Rows from block 7, named by matrix and row number. Each number is 128 + 24 x the weight over its row's rms, rounded and kept within 0 to 255. All counts start at 0. Numbers have three digits each. After the name is the row's rms in percent of the matrix's.
# conv: 3x3 conv (model.blocks.7.conv.weight, 96x96x3x3), inputs 8-15, a 3x3 kernel for each
conv.0 100:114098105133122120116113119097124089142161129113121111124099095139102094150119126129146149110143144125151131137121108131138140131125109108123119135145138139128123138116100144139131116117131088121132069080095094106098
conv.1 105:160124134151096105133078080148148125141126132137125106139138137131136134143165152144076119131104131134144161146150131136141123102133130100142116114153138117140151160169152153167149159142139134108126131088136119090143
conv.2 099:088108097066087082102092093108109088127135130117123128120111107092085088083077058098118104112114113140131141111141122127164167112149126084112105106143140083107135105104112109112117090105100112114106124129111124132088
conv.3 102:120108087139118101139118099121144152132159170134171183096102082115106086128117114120111111118100090131115116140147134135121123096069085103117113101135158112136167137116132132116136137136146143125127159145133145142132
conv.4 101:096097108114102108127129123129127109112104101131117123109120111107118102105125106112090106155111102151090081131136111123118102140145141091110123114113112108092130148130083128127094130106108125117113098115102108123098
conv.5 101:110124128123141132100116106088076088110100106136137141156147133122138123115135119069086097095099116149136144120132142082082137136103106097112149110116154118118138120124154121137148148140133158139136161142128168157124
conv.6 103:141156147163179170136147150088092097059077085051075057112120122132136151113121129093105129131114125158136129147159129139138132128125130120125128135128137121126138133129134145144150149135131136152131160175155168166155
conv.7 100:125091120130097123131084118099106146115128139129114102169124156137072136145088149110087141129087155141149162130149148144157154132146131101132143102110134071069104141169132139167140131157151147137140135125128127119115
conv.8 098:116102116133100103147113098115139133118127136110123122157151178164157168149144155136102137139117130140162171126132137136153156141157162104123132105109121126120136137149162139154168146145150134149144128143149122122122
conv.9 102:130135121110124115100105105118116111135138127105102092154169151116141129119129134107123120123157143163148151158159182113128149138128139086129144110113096140115107118123134130144157150171189158162176150137144144118118
conv.10 099:141133116150128119158139115113104108120115128109072111114117130094105120111114120099101094134084118160120158167123083179147131144117119092154131118172162079131142104117115125115122123125124145148143136122137131101139
conv.11 098:144124142116089115116095105094094110128126126141119095103124140078110158111145165137087132127110133121143155150103122153105132118091121114138146131136143131118149156127108128139110111124075116142134111125154124152178
conv.12 101:097092084079113130078081105128122133117125129107104094109109117122101126126100110127155161116106123184153129128129105126147135129133123100149089127175092110146142064107108089124113107129116155136121118097118098073125
conv.13 104:139132155138143149158160159112107115127122126141111109113125114102112105122111110105107096103110117118101125146121147139120136127128139146137110158129103136109095114148143119149160118153149130111081093077046066042041
conv.14 103:130136147123128142130138137146131151150146153142134149107139140124162153102129114130121108125085093120051090131102132110073109108084125128116147131098127117118121114121112093087104077085108119157124109139102107145121
conv.15 100:100101121122117128079085091104128113138154140105100094114129107106132116116137122155159108131127160125134158103106083074101120106109134116140121104127109121128127131101126126111134143124100092103117102114110090107110
conv.16 098:121080108150133141152125138108105116122124126154159155131123149159119142128091108127120131112123121112128121074079079118144124128143142157133123196142143140123135129171150124150139100124115128116144149157160147147157
conv.17 098:127157141145149126142121099099124134100098145088070113130162134130154120115131085125136130124093142127095141129103113104098145137139179109113169115117175122138155105095134117104139120108139135141122134157140141157151
conv.18 099:129126124136132130123125128112111101093073095114093118112078067125085077126085082123108133144125136161164173120109106121134156115124151130116140089091140117140166121110135101104128083105098123109117133103112120077087
conv.19 099:113148140102127112109118103167184166146142127133119133116127113141152140151151135094117125134116125125129100094109104093106085108105102065072095096105126114120139083073082118105115116118122133154164102132136120138145
conv.20 100:122081134141090140159116158107092101124112127162168176128110113103068100118064124136093125149150155137138128113125092122134105113124121104134159100151190126150177116132091117135108098115105138139162128126128111090114
conv.21 098:140166151133162163149158169153140133141112119079074095141154139127128118125125120116085083079057104130062144142164133145178140080119106123165147132161158149184181117119140094092131098090117109133126097123113136142134
conv.22 100:107129147142170163137151133115132141154163162123128145133124123134108071111089046145155157137147125118092086141140092145156104149146127151119136128106133146130139098140119086097102091073102110118140129134148096113116
conv.23 100:120080129141090135144123154130104113150146126149164130115091132138082121172126125163134149120171155123186168110114100114146124112147116138163157107151163129115134131175120122179144113139128124133159123128151121106129
conv.24 098:114087122106083126135106133168166157146139138153154151144125151134090126128091126122103112136150147147165133097133119111145108117130083142121122143118129094089124133167126140190146110157144142131130113087105114095113
conv.25 102:083099088089117120090096099121129115120145126123108094104093116112099120114122149122151168145145141147133152155185133135164135119158129114098109135122099129141122134141110143130120147162170099115049078125060073121082
conv.26 098:072112105130166160139138135060096080108139118099104097130115111130131144128156166122134111142133135123103095131145135100144132136168129093100128086129191101137186114130093077108090136130104128139118130164131121156121
conv.27 097:137143135124123123135139136128144124158153147099112102157150134142133112137110075142125126177168137123140174089129160090129178116114150130123146111139160086113136170117133117099138123088122105128122138155148139148156
conv.28 099:126145138143154157127116134159139114116097097086085096138162147137167166121150169135134157134108126125118086130155111136168151152161154158157146151145134163161120114120120146146130130145115099113102131129121136128122
conv.29 100:076062062124133093141173132061079117128141148114116131067074105110086093112126110144111120160153130117147156167163126138147107112115100127141156136141132165125111087079083071090077111138123128116117110089115118114118
conv.30 098:133137152150147174161154161136120131126142162120122099101119128100128147122131140150158127134136105121136119124123141119124160125114129131151102126128101140132095069078126105095133130129146138152165124114151119098137
conv.31 100:100129121122149143087077082116113109139127134134121129117139115126145131096114122135153164129103135124107115100132132101147145079120158138106127134094095119101094089095100102117124120129130081103090104126105100129109
conv.32 099:100087069121103078096081055109116133116120134112104102090122132097138145105143148108088099109097132133132149186129125162089103142087112104132149109105118119118124112084103128117116138151115139138126125117120134152134
conv.33 104:152134102126104095119105114109083088121112117141144137137135137136132144153157158127106143162156166145163166140149131128138130110107095136136124116136113107118118098148158131164153119124117150168157130114128105082109
conv.34 102:073063105084074130117096131137115101123104087137117116140121141145111141135103144133093127118082111138121099108148113078149150080119127123119126117142166114127144132143147091120148101128146116116136130124136110101129
conv.35 100:118099087115127130145156149086075098142140117122136122084086078140143149117133160111139142142150142123137138125138143084108110143147146132119143107100118136107095129122128121119133144154142119117100103093101100113108
conv.36 097:121135135138120110097059073136136100136152165072098157129119106138127126143134124161152117096080131104144160098107140106130169130160130142150192121114145113113105093104126099131098127147102134163139138160138136125149
conv.37 101:095119122117150150129153160092103122111119136137153142098113118113117104156140136079080087110111106123150140140148131167205136169194136164137125159133095123133104109110091105102095108126128109121118126154137101137099
conv.38 099:109112121120139139135149143088092094137154160130140146092111116128124117142137132128129141125124132143169165161152147131127105090119111118144167122149178152156168083098073118122105171166170135139131114111117129148135
conv.39 098:120129102140161133131155135132126140108126114155160133134122099162146118124138124134159160128158159108091105129105101151121123209178178130097072133118091161132094125089092145116126118131129121125115126115096141130111
conv.40 097:164174135106109109122121111127124093139139121145158127094088107121090133147136176127129133153143108114119106126130108153147136135104128150113125154131132114096110096097104133136127147152132146145121100091095118118118
conv.41 098:150138145146141146154153153099104125073067081072065093153135130156147139167156151139148122125106097130080087123123126133137144148149163132148151143150152133143151143123123125112123103099124127145137124150126137149117
conv.42 104:095111109114130116081093093133127128134139139140138141134154130136162145108119135152166149129130137178138137160089096117054069111083110106122133146141130156121134117120127103116102096079067143130125150149123160166135
conv.43 098:128133137125107122121102122110121116144141136144150160134133124143138133145152148108104135109084101121109117140163151147162131119141117129126121116111099120111095142144126100104108124121120100140117103136113131161151
conv.44 102:089114126096130132080100095152137116137127128092096126150176127151180141124137128143155162132134157105107134159131121137140131144136151126115130146128134164135130091109162085105133076084102124144128133136097118116097
conv.45 099:163166161139131134127140136101100088093100115139123136138108096068048060101109123101112130132132137167161163126120127129133112129146167108100154107139172134145149085070053136118090181196177134131093106111100104109118
conv.46 100:075071086065062082098101113089100119076096104085108109121108096094071066099107095097109111064074084120108116109117115134150165152163149116127133078108125081122158121104111112107127098102128111106113132112117123101109
conv.47 102:111109093094091089079089084175176155174160146171159161066090111072104118082122129167141146165139134162133130121151122114135124124129114096136140101134118136129114158165120102129093102120074136156111129146098138161109
conv.48 106:121128140130118133132119126122110082133138116142159126130153149137156156160171165160171176137149143146152144119146146141152145132126109114138127118129145131132135091124141105128144106125126141130138133119135111104113
conv.49 101:132138143155156144146146140120116109128141131117131140121144144116142141129135138079100112067072082128123102132163165161189180156144120154158138139152145093105120164162167166150167112099109134119149142128147156138131
conv.50 099:108136131122154144122153158132147134130151134132152124105104102105104114124122129139152132127133092153107112148175146148155127131158126136122096138127129144142163116100100100093094119106109177178167192195160161186167
conv.51 105:115121119129136129111125111141147131119130125081104117129141132126158149121159158146136138113107126084067096130139109103116105143152161127117134130117126125095101133141139116140140123141141144150135173173149176181160
conv.52 099:122153133143163145144153141121169159117179168093144143103137112115140104120139103100133145118115140080077136124133129119111111135133115136084116146097119140149124118108113125087072138075094089124141122153130136150122
conv.53 105:099123099118154140095123113102134132127154148076079121115147116131159143120136139121155157122125121118085097131150115096127097120141143128097118129102106119100087114098127105088122098103115082116111097133114092125117
conv.54 097:144154143157160136154169137172190172141147151164178157152154149148133119113109105188152130161170136123158165131081106128108127137124137145118079178151101162133121120137128132167143125151141143135141148126140150138142
conv.55 100:089103121121126125146129094125123153097099123120110103124101084151140120161162144137128132131143127099119115126120112167151143111114110123123085145132076144125111089114094105147116078121108115108147101098152079084127
conv.56 100:170151110160147115130127110115121120128125134154128117134133057151162094142175137115120119117132179115142166169123102160116080130150100135123105132125082100122092149156130159163146126133141150132114141134115165172130
conv.57 099:152130116157108111163103096094106143109113159125127162117148122119131125155149140121087107091047112115135166151140132192189146143151120136105100143124085107099105115152158101135132119134124138127132138127152125124161
conv.58 099:132114135100094115083084078114109124172158160157155149118140129108125115108102081152114108168150123132090105156163176143169179163170160117117125157154125135149130120111125096089115085091116132115114105126124077095088
conv.59 099:132149145141169161132160130104093079125138118112107123145142140148158126138150114123145130112122130175127132160151129141133135196162158111098088170141097171124092114085110112117138113121129110111097141133116160159126
conv.60 102:124129126138129130130110109153155163165144140174133116173179146158143115140120108099097092139163136129158123091116127105121098111118091153131138150126103156146098108121135129134143102123131157149142161144139128110134
conv.61 099:120123136112133134119133129132167150137159147156148133120109117130130126124115122119127125141136150153132159152172148137159137128129116144115086148095052118117087096113120112127141093119120136130157094105149102100159
conv.62 098:113136137116121128093075084079081069107082085152124131121149139106138138096112115104121139123114113122076092101117110136152144147172161121117109130112096129122107135163165128139144121132131134143091162167111179176138
conv.63 099:123130135130150129133149140101089102130125125141134130152126128151141136150157159150157144119111131111080095122113093149149137109099091127120099179167120178132107120123133124162164116145153125106112125099106153150152
conv.64 099:176168157181137123169120095118120141119145135143144109140133112109105073097094067148113124116098121085116141100121112133153154147128130122124125120134149105124153099138120110115113125130111102089103108088135089067126
conv.65 098:122138147139125125164124122090110104086100101095121112128159125111144118132151131083092126115131165159135158138132153132109115125102122151153143147122110126126118120121159132126146131132116166155177150138156139145169
conv.66 102:128141149115141143123135136129106123090095111073061064133150145140152155132146151133117149096086088098065085139138151106106127100105104097093113089094094093080088123114120123141146108125126135141139145141132140152137
conv.67 099:109116117130147133126135127102104124117120134116133136102125121131146149122133139086110080078076083121099108174153146146134131136137157128110076144106085127091087096105099093109112108121114157164161114131142113118154
conv.68 102:129121083145127114124104113086146108127166121133139108126133119117099126139095108099096120126131126151145155122124099152159108129145129131130111141141115124115113078109091120158120139158129150157148108094117095051100
conv.69 099:161156164171186180120132126130124121139142139096084097147145121162158139143147137148148137080085069108103095147158159101102136089104124127132125129129121112115133102099086109127101132144135126115143142131142134140128
conv.70 102:134146153143156154131141150095092081121093109122092126152149149128138127123130116116127113133105100137081093109105129148139135173160136134133125151140126146129128174156164154142144134113112159167136175169129180172131
conv.71 102:117136126124139128135147145086075085076071100104082121118123102109113097103095094126124127133116103131111123134094113140113135110125143107129134117125128128132128100117150104127150112144144150163152152160147141150135
conv.72 098:109135104080082099087081103113124092107103096120132115114158115118165140128162135068129130091087106133121129130132113126131126132109110144138151122122130131148138106120125088105126097106113104160101119173109106143107
conv.73 099:125127120131127121153145148123134139102108097086088079114096097130110124122092105106115105138136111152154160171164137139132121113112098134101117110119140144132122157120100169159150162173156126137111100108088104127108
conv.74 099:099103112132135126111119103160164159144139151120119125141132125144144129120115097112135105092088110134079112109116104113114121125113117102089106079100089061072105126110122091097128088080108137121136132133131113111107
conv.75 098:139116122139130122114112094151096101133121115137145133141120124115129125131140137181175119143179146140139140095097110127071098102082097109125121156155147154150139093119148109154146128131124147121131147110126148128128
conv.76 099:128120114144151145130155163074076096126106116159121137103093066112106086122137124143131132143134156169147148118107087121118107154155146113087113137125135152166146108089107125122125131161143108118103112105107099100099
conv.77 099:104114122082115121113122131119104101147140113136121109090096101126148143131135141116135139122145139118084087185179167156147149153137136125129143112087095132114116110118103124109089125098099143106130123112130118147140
conv.78 098:104123144128160159143151159096099118084093094118106104107112111098099092135111113112113109078079096126149145111122128137153147118135137154149141164120102146126104093102099122122120123139124097108119099113111059080080
conv.79 101:153145125134132125115107112122119105130131119194189177126115076135093095164117158124130125121126119131127110121119116145126132136131118132142111151147108117125101099093101153141129153158120120146138064087085071080090
conv.80 099:070075081042059064096094096125149114138154145150151163083093118068069089076068073085099124115098111156148142143157146137142140117110134109124152093114153119139192158150127108095088110094092162165122174179152146139123
conv.81 104:092096105080085104073064090133130118140143135143129124135143141121129115103119108101112143098101159109108148164166133167170148132134137148154154156146140113141146132133130143137130138121121086099128078082105083084105
conv.82 096:123138138152155140149144140145153143152150139141146116139149134130142140114113122128152141135127130149142124168187175155149139167138105105133113115113095140126107133145133121135127132136114131107116125089102130085132
conv.83 099:143120107148119089153100071114143171161135110128133121146139137115094102120100086183117110174102090130136139122113133125131143143122109087133137069142163040113156128160121121127123145100111124115143118105145128101123
conv.84 099:114110121126123134114122132092111105082109107094118124092098080103101077113119114127139143145137136147146140143119118118098104111118105114121150090106150110116144132120102123111099149130113160170151150147137158140133
conv.85 102:115135124133154131130144127102102119117116117109105108132140092135142095118128084115114125133133128148126121092071067106109084117098085114093143130130146097107117096059125129096140151120142104127105111132118136149138
conv.86 101:095126124114139132118116120115147121155175164140161179090101101086093084102108097126110115148117071129105072153158128170172142131132107158156170114129170112131178103082082061057069107087090101129141104148147112152140
conv.87 102:140156153123152145095108113085105100130142141121128134127138103112130093091117111142130130151132143122130148110128126127126136138149160152144129149150147162171185142138145140139147150146159117105079117125097121153130
conv.88 098:129144146117122127123115123158176159134133122095089101102105127119101122129105137109112128115110103123094100094103097110129100125153116128150163134157175136141173142140135120129148130137150145155160134162127134163130
conv.89 100:113116101103103099120120121131123135141123117135119106106097144120114133122105121093084128135113122118134142151149141147158162154155163108142179114116141121113159146139112154137110130127102143136127132122111128125116
conv.90 100:091089122118118143136129136092090129084097116120150167137125139136121135131123147132128121096069095101071115092119099149180157156181138112112118124124154125118152093130123090112111095108105118106131119111136114115142
conv.91 102:151161144108114110106114108075093081126142131129142148124123124090088087075082085127156155117116102133113122120114112133119106155158134127140147144164141128121111148136141160156167171158170151161097092110064104125113
conv.92 100:180150154123106115128132125132144115101120141061080111134137151140131146134117134131158162117105113109088094155145150127124117089148082141125123137091076099103128117110104141147110102150116115113133092098125133123136
conv.93 099:113117143105133155125130103139122137122144151126119084123127126106128129125146125143109128176140116170173128154087128135094100137113117121132139148140110124134114128107102141117069133123122127108124087136147090137130
conv.94 097:115133152131145155112122134091061108083063098146110119124135138122132133112122118154157159157115114143114113109096098143145115175177132155150150160150145146145137132123137122126130090106116124133137147157150129140136
conv.95 101:119117118133125117152150140162149163125123124118130135113104101120112110109102100127103077084084030098059060179180156150156122147149110122117095103104113103131159140121112106109108094083098116107124141131141117115112