Weights of a small image classifier: 1.56M parameters.
Rows from block 7, named by matrix and row number. Each number is 50 + 12 x the weight over its row's rms, rounded and kept within 0 to 99. All counts start at 0. After the name is the row's rms in percent of the matrix's.
# conv: 3x3 conv (model.blocks.7.conv.weight, 96x96x3x3), inputs 88-95, a 3x3 kernel for each
conv.19 099:71 68 69 65 60 58 54 48 49 46 57 46 71 84 78 78 84 74 51 56 48 53 59 58 55 59 59 29 17 28 19 14 09 19 14 14 61 63 57 53 46 43 54 48 43 32 23 22 44 40 35 65 66 52 42 41 43 41 54 51 47 62 57 32 24 25 30 27 30 52 48 50
conv.20 100:67 60 68 60 51 63 65 61 61 45 46 42 52 50 46 29 27 26 48 39 40 58 38 44 66 55 52 46 34 43 42 27 42 63 55 62 73 64 63 44 25 37 47 21 18 50 52 46 43 39 37 33 22 23 54 51 42 56 58 44 39 51 37 50 43 62 50 43 61 56 47 61
conv.21 098:45 39 46 39 31 39 31 19 33 51 56 53 54 55 58 61 58 61 75 66 50 66 62 52 54 58 54 68 57 70 52 33 55 47 26 45 60 65 50 55 57 44 62 58 41 56 59 57 58 64 52 52 56 46 48 48 44 52 56 52 53 54 36 47 48 49 49 48 48 58 49 47
conv.22 100:51 48 47 61 62 57 50 54 52 28 40 38 41 54 54 22 32 31 47 36 18 59 50 40 62 55 43 25 11 28 47 45 60 61 56 65 50 43 61 63 50 54 55 41 37 48 41 43 48 44 37 54 53 45 57 43 40 58 38 45 55 44 46 43 36 46 58 56 60 45 56 56
conv.23 100:41 46 50 45 46 51 60 54 47 43 42 41 42 42 42 45 50 43 48 53 64 57 63 70 61 77 81 49 36 49 43 34 55 56 56 64 65 57 61 48 22 40 50 19 36 59 56 54 57 55 50 52 44 47 73 56 42 74 63 49 64 58 49 55 55 60 52 52 62 46 39 46
conv.24 098:64 62 55 69 54 48 69 55 52 49 55 58 42 53 49 34 39 31 39 34 41 41 38 33 56 64 49 46 42 51 28 22 43 47 33 43 70 66 78 49 38 59 44 22 48 49 47 40 46 47 42 38 40 44 52 48 38 52 57 54 58 61 56 49 23 30 41 08 30 39 06 28
conv.25 102:47 45 53 49 50 54 59 58 59 36 62 58 19 39 36 33 50 53 62 61 43 43 60 48 46 57 53 39 25 35 51 46 62 55 55 60 49 33 44 53 29 44 58 39 55 37 46 43 44 50 47 54 58 58 53 46 39 56 53 51 48 38 34 60 56 55 67 68 66 56 53 50
conv.26 098:53 59 61 41 39 48 55 45 51 52 58 45 56 64 60 55 68 57 48 58 22 69 85 48 28 55 31 51 37 49 47 38 44 55 43 40 63 55 68 52 49 65 58 44 64 39 55 47 33 50 33 27 49 30 48 57 53 64 74 62 76 72 37 50 57 58 58 68 62 43 48 46
conv.27 097:47 47 48 44 40 34 36 34 29 46 49 46 62 61 62 53 51 52 57 49 30 66 60 48 64 52 30 46 39 54 56 36 58 57 44 57 49 46 58 42 41 47 39 24 28 68 58 64 52 42 56 55 36 45 54 35 37 51 31 34 54 38 49 51 52 44 48 47 42 49 51 46
conv.28 099:40 43 47 34 34 42 46 42 46 36 35 25 45 47 39 32 37 34 33 46 54 34 47 56 37 48 53 50 54 43 53 50 47 52 42 40 36 40 49 50 53 57 48 59 54 55 59 52 65 68 60 59 63 57 47 59 64 48 49 57 48 53 58 50 59 56 62 68 63 53 55 55
conv.29 100:41 44 47 41 45 45 57 69 68 53 58 59 39 39 51 42 39 36 44 48 47 51 54 64 42 43 56 41 52 56 33 39 50 48 56 49 44 36 53 50 35 28 49 51 33 75 71 74 34 33 45 39 35 44 57 55 44 63 67 51 55 58 46 40 50 52 30 22 42 48 48 49
conv.30 098:56 45 42 55 47 52 39 36 45 25 25 54 38 36 55 35 42 50 40 32 54 44 17 32 42 34 37 45 46 50 52 46 35 51 43 31 52 46 30 47 59 54 45 53 55 36 35 44 46 47 55 53 51 60 58 62 56 62 56 42 57 45 51 48 34 39 51 38 28 45 36 27
conv.31 100:32 28 40 33 24 41 49 38 46 26 30 23 70 74 68 44 51 45 50 54 45 59 68 62 45 52 50 38 44 47 46 55 48 54 59 55 63 61 59 60 53 52 60 56 59 30 17 41 38 40 52 44 44 50 35 35 36 52 59 63 39 43 46 49 38 37 48 38 34 47 41 44
conv.32 099:28 28 34 27 34 45 25 27 41 57 52 47 44 44 38 46 41 35 30 29 51 53 36 38 53 42 37 40 29 25 50 40 39 56 49 48 41 58 51 41 67 72 51 72 82 58 57 41 57 60 49 44 49 44 60 60 51 56 48 52 57 45 39 57 68 60 69 84 71 58 71 58
conv.33 104:37 26 30 33 21 32 36 29 47 39 37 45 31 36 49 29 38 40 30 24 28 20 21 39 23 32 57 53 47 55 45 30 49 55 42 52 42 39 43 40 43 41 45 49 59 42 50 49 55 55 48 54 44 39 50 49 43 65 66 60 50 48 53 51 61 72 39 45 49 30 29 40
conv.34 102:55 53 52 59 52 57 61 55 64 58 57 53 52 57 57 31 36 39 46 41 45 61 63 46 59 49 40 42 45 60 37 43 60 45 52 65 39 51 58 45 55 62 44 42 55 47 45 44 48 57 54 44 54 58 57 59 48 55 60 55 56 58 57 46 38 50 48 31 51 48 32 53
conv.35 100:32 21 38 40 38 47 50 56 62 59 45 42 42 41 42 46 51 45 43 41 42 38 50 53 17 32 35 50 63 58 54 63 63 52 55 51 33 13 08 33 36 35 50 53 57 68 63 54 70 61 58 60 56 61 31 48 52 42 53 56 56 43 39 48 47 48 42 35 45 63 56 57
conv.36 097:52 49 40 35 34 36 46 35 41 59 47 17 75 58 47 57 39 44 67 36 28 55 42 13 42 47 26 73 71 56 59 32 27 31 16 38 61 52 56 51 36 33 56 50 49 55 49 42 68 68 51 64 63 53 28 27 40 44 55 58 57 56 38 41 40 39 55 44 37 69 50 51
conv.37 101:21 30 26 17 15 18 38 35 41 37 36 35 43 48 45 33 41 23 39 54 49 55 60 51 50 49 38 41 50 43 33 40 42 25 27 37 45 41 37 54 68 49 46 57 55 32 32 38 29 32 35 30 39 44 29 63 58 23 63 68 36 61 74 38 37 39 58 54 50 68 59 54
conv.38 099:47 45 46 43 45 53 47 53 57 56 57 52 59 61 57 63 71 67 47 49 43 61 69 59 49 54 51 58 51 52 69 66 66 59 55 55 52 49 47 40 43 31 54 40 34 43 38 42 42 50 42 44 56 58 59 55 58 62 65 61 44 45 33 40 36 30 34 34 33 39 50 52
conv.39 098:55 60 54 50 60 49 51 50 41 34 41 34 36 40 30 29 42 33 67 52 36 53 48 41 52 48 50 44 51 41 53 73 63 52 63 55 53 64 57 69 78 68 75 76 63 33 30 09 26 37 17 31 40 23 53 56 60 42 46 48 50 44 42 53 52 47 58 54 46 57 54 52
conv.40 097:63 63 63 65 58 60 66 60 62 30 32 35 24 32 30 41 48 47 54 34 19 36 29 16 44 47 38 65 73 75 33 42 45 35 34 36 55 53 43 43 37 46 44 30 49 39 33 35 59 53 55 72 74 68 55 57 55 42 44 46 29 29 29 32 36 52 28 29 48 33 40 61
conv.41 098:32 32 44 45 43 47 53 47 50 71 65 66 69 64 67 71 70 70 71 58 53 73 59 50 73 61 58 42 36 44 34 28 42 29 30 37 38 27 27 34 31 29 60 45 38 58 57 55 69 70 67 61 67 60 43 46 48 41 51 59 46 56 59 41 41 39 36 41 43 38 43 44
conv.42 104:53 57 55 49 60 64 49 59 64 47 39 34 59 62 53 51 63 55 38 42 57 49 46 55 62 58 51 48 50 48 54 60 53 52 52 47 35 49 37 43 59 50 47 59 65 54 40 29 52 52 39 56 61 50 48 45 44 43 40 40 28 36 35 43 36 34 47 50 44 44 50 49
conv.43 098:44 50 63 37 37 40 44 40 37 45 49 45 41 49 45 48 53 56 46 45 40 40 51 47 36 53 60 23 35 44 36 37 42 53 42 49 54 32 21 52 37 24 53 47 35 51 54 53 40 40 43 38 40 49 48 52 46 60 57 54 49 46 53 39 41 45 23 29 36 25 29 36
conv.44 102:58 62 51 56 61 57 54 61 58 36 48 34 54 65 58 50 65 60 32 43 46 45 54 46 45 52 36 72 76 60 50 64 50 47 57 45 62 60 47 74 70 55 65 61 49 49 43 50 26 26 47 17 12 33 65 49 41 57 51 47 44 48 38 49 51 41 39 43 32 43 45 42
conv.45 099:53 51 44 37 32 35 52 51 52 54 54 50 31 32 15 22 32 20 56 49 19 50 56 41 31 36 36 74 69 63 51 59 72 29 40 59 62 48 43 63 42 31 62 47 35 37 48 44 41 29 20 45 36 40 52 55 42 54 63 47 43 44 38 58 62 59 42 43 40 50 56 66
conv.46 100:39 38 45 46 46 48 65 63 55 54 52 51 49 51 50 48 50 43 49 43 43 41 42 37 39 43 40 57 56 56 35 34 43 27 28 46 30 37 51 47 48 55 49 48 57 50 54 47 59 63 58 61 62 53 14 18 20 37 42 47 57 65 63 43 45 44 48 50 48 50 50 44
conv.47 102:51 48 49 49 49 52 61 66 69 29 39 37 25 36 36 35 48 49 47 52 34 47 54 45 60 67 63 28 31 48 31 34 39 37 32 39 33 25 32 35 41 36 34 45 38 58 53 49 57 52 48 42 44 45 57 57 49 69 58 54 56 48 45 34 55 68 46 63 69 43 61 65
conv.48 106:53 42 47 49 37 54 55 53 71 33 33 33 30 39 39 31 39 25 25 19 44 33 34 58 31 42 48 52 51 51 56 45 54 52 37 34 45 46 40 54 57 56 52 52 67 42 39 50 51 52 59 43 43 49 54 54 52 71 71 69 56 53 70 53 59 60 54 51 52 54 51 48
conv.49 101:25 28 35 23 16 24 42 38 38 47 48 47 45 46 40 49 51 46 40 42 53 53 49 46 63 54 39 42 51 49 51 62 70 45 47 55 30 31 41 23 36 22 29 27 15 60 58 55 69 70 69 63 64 57 59 61 58 69 75 81 52 61 69 34 31 30 52 48 41 57 52 46
conv.50 099:46 51 55 57 66 65 66 74 70 57 55 56 53 50 46 52 51 43 67 57 31 71 63 33 59 62 36 38 42 40 32 33 35 46 37 40 54 41 50 60 53 54 65 71 58 41 49 47 45 56 52 44 62 53 37 40 66 41 51 72 32 43 63 37 39 38 52 62 59 65 76 71
conv.51 105:53 59 57 43 47 53 33 40 49 54 58 51 54 56 47 56 58 54 54 61 50 47 61 50 53 63 58 47 57 55 54 59 59 56 48 44 55 54 59 62 62 64 65 69 65 60 60 58 49 51 52 50 51 54 41 54 56 55 56 54 59 61 59 64 71 68 70 86 77 68 81 74
conv.52 099:55 61 61 48 52 52 33 31 37 53 56 37 66 64 45 62 58 37 62 63 43 50 60 45 33 45 36 70 58 54 61 46 58 42 30 55 70 55 60 69 54 53 55 44 54 61 57 43 62 53 35 57 47 29 52 53 54 57 61 61 48 51 41 61 63 64 58 56 52 54 50 44
conv.53 105:48 52 52 51 52 51 52 49 48 14 35 27 42 57 58 32 45 45 52 61 47 50 67 56 28 47 44 47 63 52 53 66 55 57 62 53 49 48 44 55 55 48 51 52 40 27 16 33 36 29 38 23 06 12 55 44 38 60 50 39 38 38 26 45 48 46 49 54 53 47 52 51
conv.54 097:47 43 47 53 51 52 47 51 53 52 50 70 50 43 61 59 50 60 83 77 61 56 51 63 53 36 48 60 68 59 52 58 51 47 50 41 45 42 44 62 62 56 47 52 46 46 38 47 39 26 41 48 35 45 67 54 55 55 37 43 40 37 38 67 67 63 62 60 60 52 48 48
conv.55 100:47 49 57 50 55 57 50 59 59 50 28 49 40 22 41 46 32 38 32 46 53 27 38 65 31 34 64 39 52 42 51 66 53 42 55 47 49 38 22 53 60 51 40 55 57 37 31 50 25 20 55 42 41 63 48 56 44 51 44 37 45 50 45 49 61 56 46 50 50 55 53 51
conv.56 100:50 53 55 49 54 57 50 56 61 47 45 49 59 49 55 60 45 50 52 52 65 41 39 72 38 40 74 59 55 59 57 49 53 50 58 55 56 47 29 60 60 49 56 62 59 63 60 61 69 61 56 63 57 53 46 39 31 43 38 25 35 33 27 43 57 49 42 52 41 51 53 45
conv.57 099:54 45 69 53 43 61 58 41 52 34 32 27 44 47 46 49 49 50 39 38 52 56 44 73 57 37 72 57 51 49 65 46 44 58 35 41 40 27 24 34 30 34 57 46 53 47 51 62 51 51 51 54 50 48 36 47 63 47 56 49 36 40 44 45 43 55 45 41 52 51 37 49
conv.58 099:66 61 60 70 66 61 58 55 52 32 39 37 41 49 49 38 45 46 29 42 55 40 39 45 57 43 35 41 45 39 45 50 48 64 65 59 40 39 51 46 35 38 57 49 42 49 39 45 53 51 55 55 58 61 32 23 36 30 26 57 36 35 53 68 69 64 75 80 76 67 72 69
conv.59 099:42 51 42 49 58 46 56 62 55 38 42 28 42 54 46 49 59 51 52 61 50 55 60 54 61 62 47 50 64 49 61 79 66 52 62 54 59 80 74 67 79 73 72 76 72 47 54 34 29 41 27 24 32 23 63 72 63 66 56 58 51 50 55 47 47 44 47 47 41 41 48 37
conv.60 102:47 41 40 43 36 35 57 52 50 44 46 50 41 44 53 25 32 43 46 59 51 44 54 47 33 46 41 47 42 37 50 47 43 48 42 37 52 56 57 48 51 53 32 37 40 44 53 51 53 62 55 49 59 54 19 32 43 39 47 51 58 54 55 48 54 41 38 51 40 20 31 22
conv.61 099:57 66 54 49 59 50 35 41 40 58 54 57 54 54 63 55 50 61 45 49 65 60 54 61 69 60 61 50 52 44 69 74 55 60 69 54 53 49 40 54 58 48 44 56 51 42 43 48 47 45 52 45 45 52 53 51 52 36 40 50 44 44 54 51 47 50 54 50 49 49 51 47
conv.62 098:42 38 46 39 36 45 45 39 43 47 42 40 50 48 43 36 37 31 40 47 45 39 54 50 33 49 41 46 51 50 46 52 52 52 55 52 39 40 45 44 49 49 38 42 43 48 47 41 39 44 44 31 44 51 21 39 40 23 34 34 25 36 34 42 42 41 52 50 41 46 46 35
conv.63 099:49 52 50 46 40 35 54 47 36 39 32 49 21 23 29 50 43 53 59 55 49 58 51 38 61 63 47 44 53 47 65 69 60 35 42 40 60 78 66 65 54 47 47 29 13 49 48 48 56 53 53 63 62 60 61 67 69 26 34 47 38 45 51 42 30 36 38 42 56 37 48 62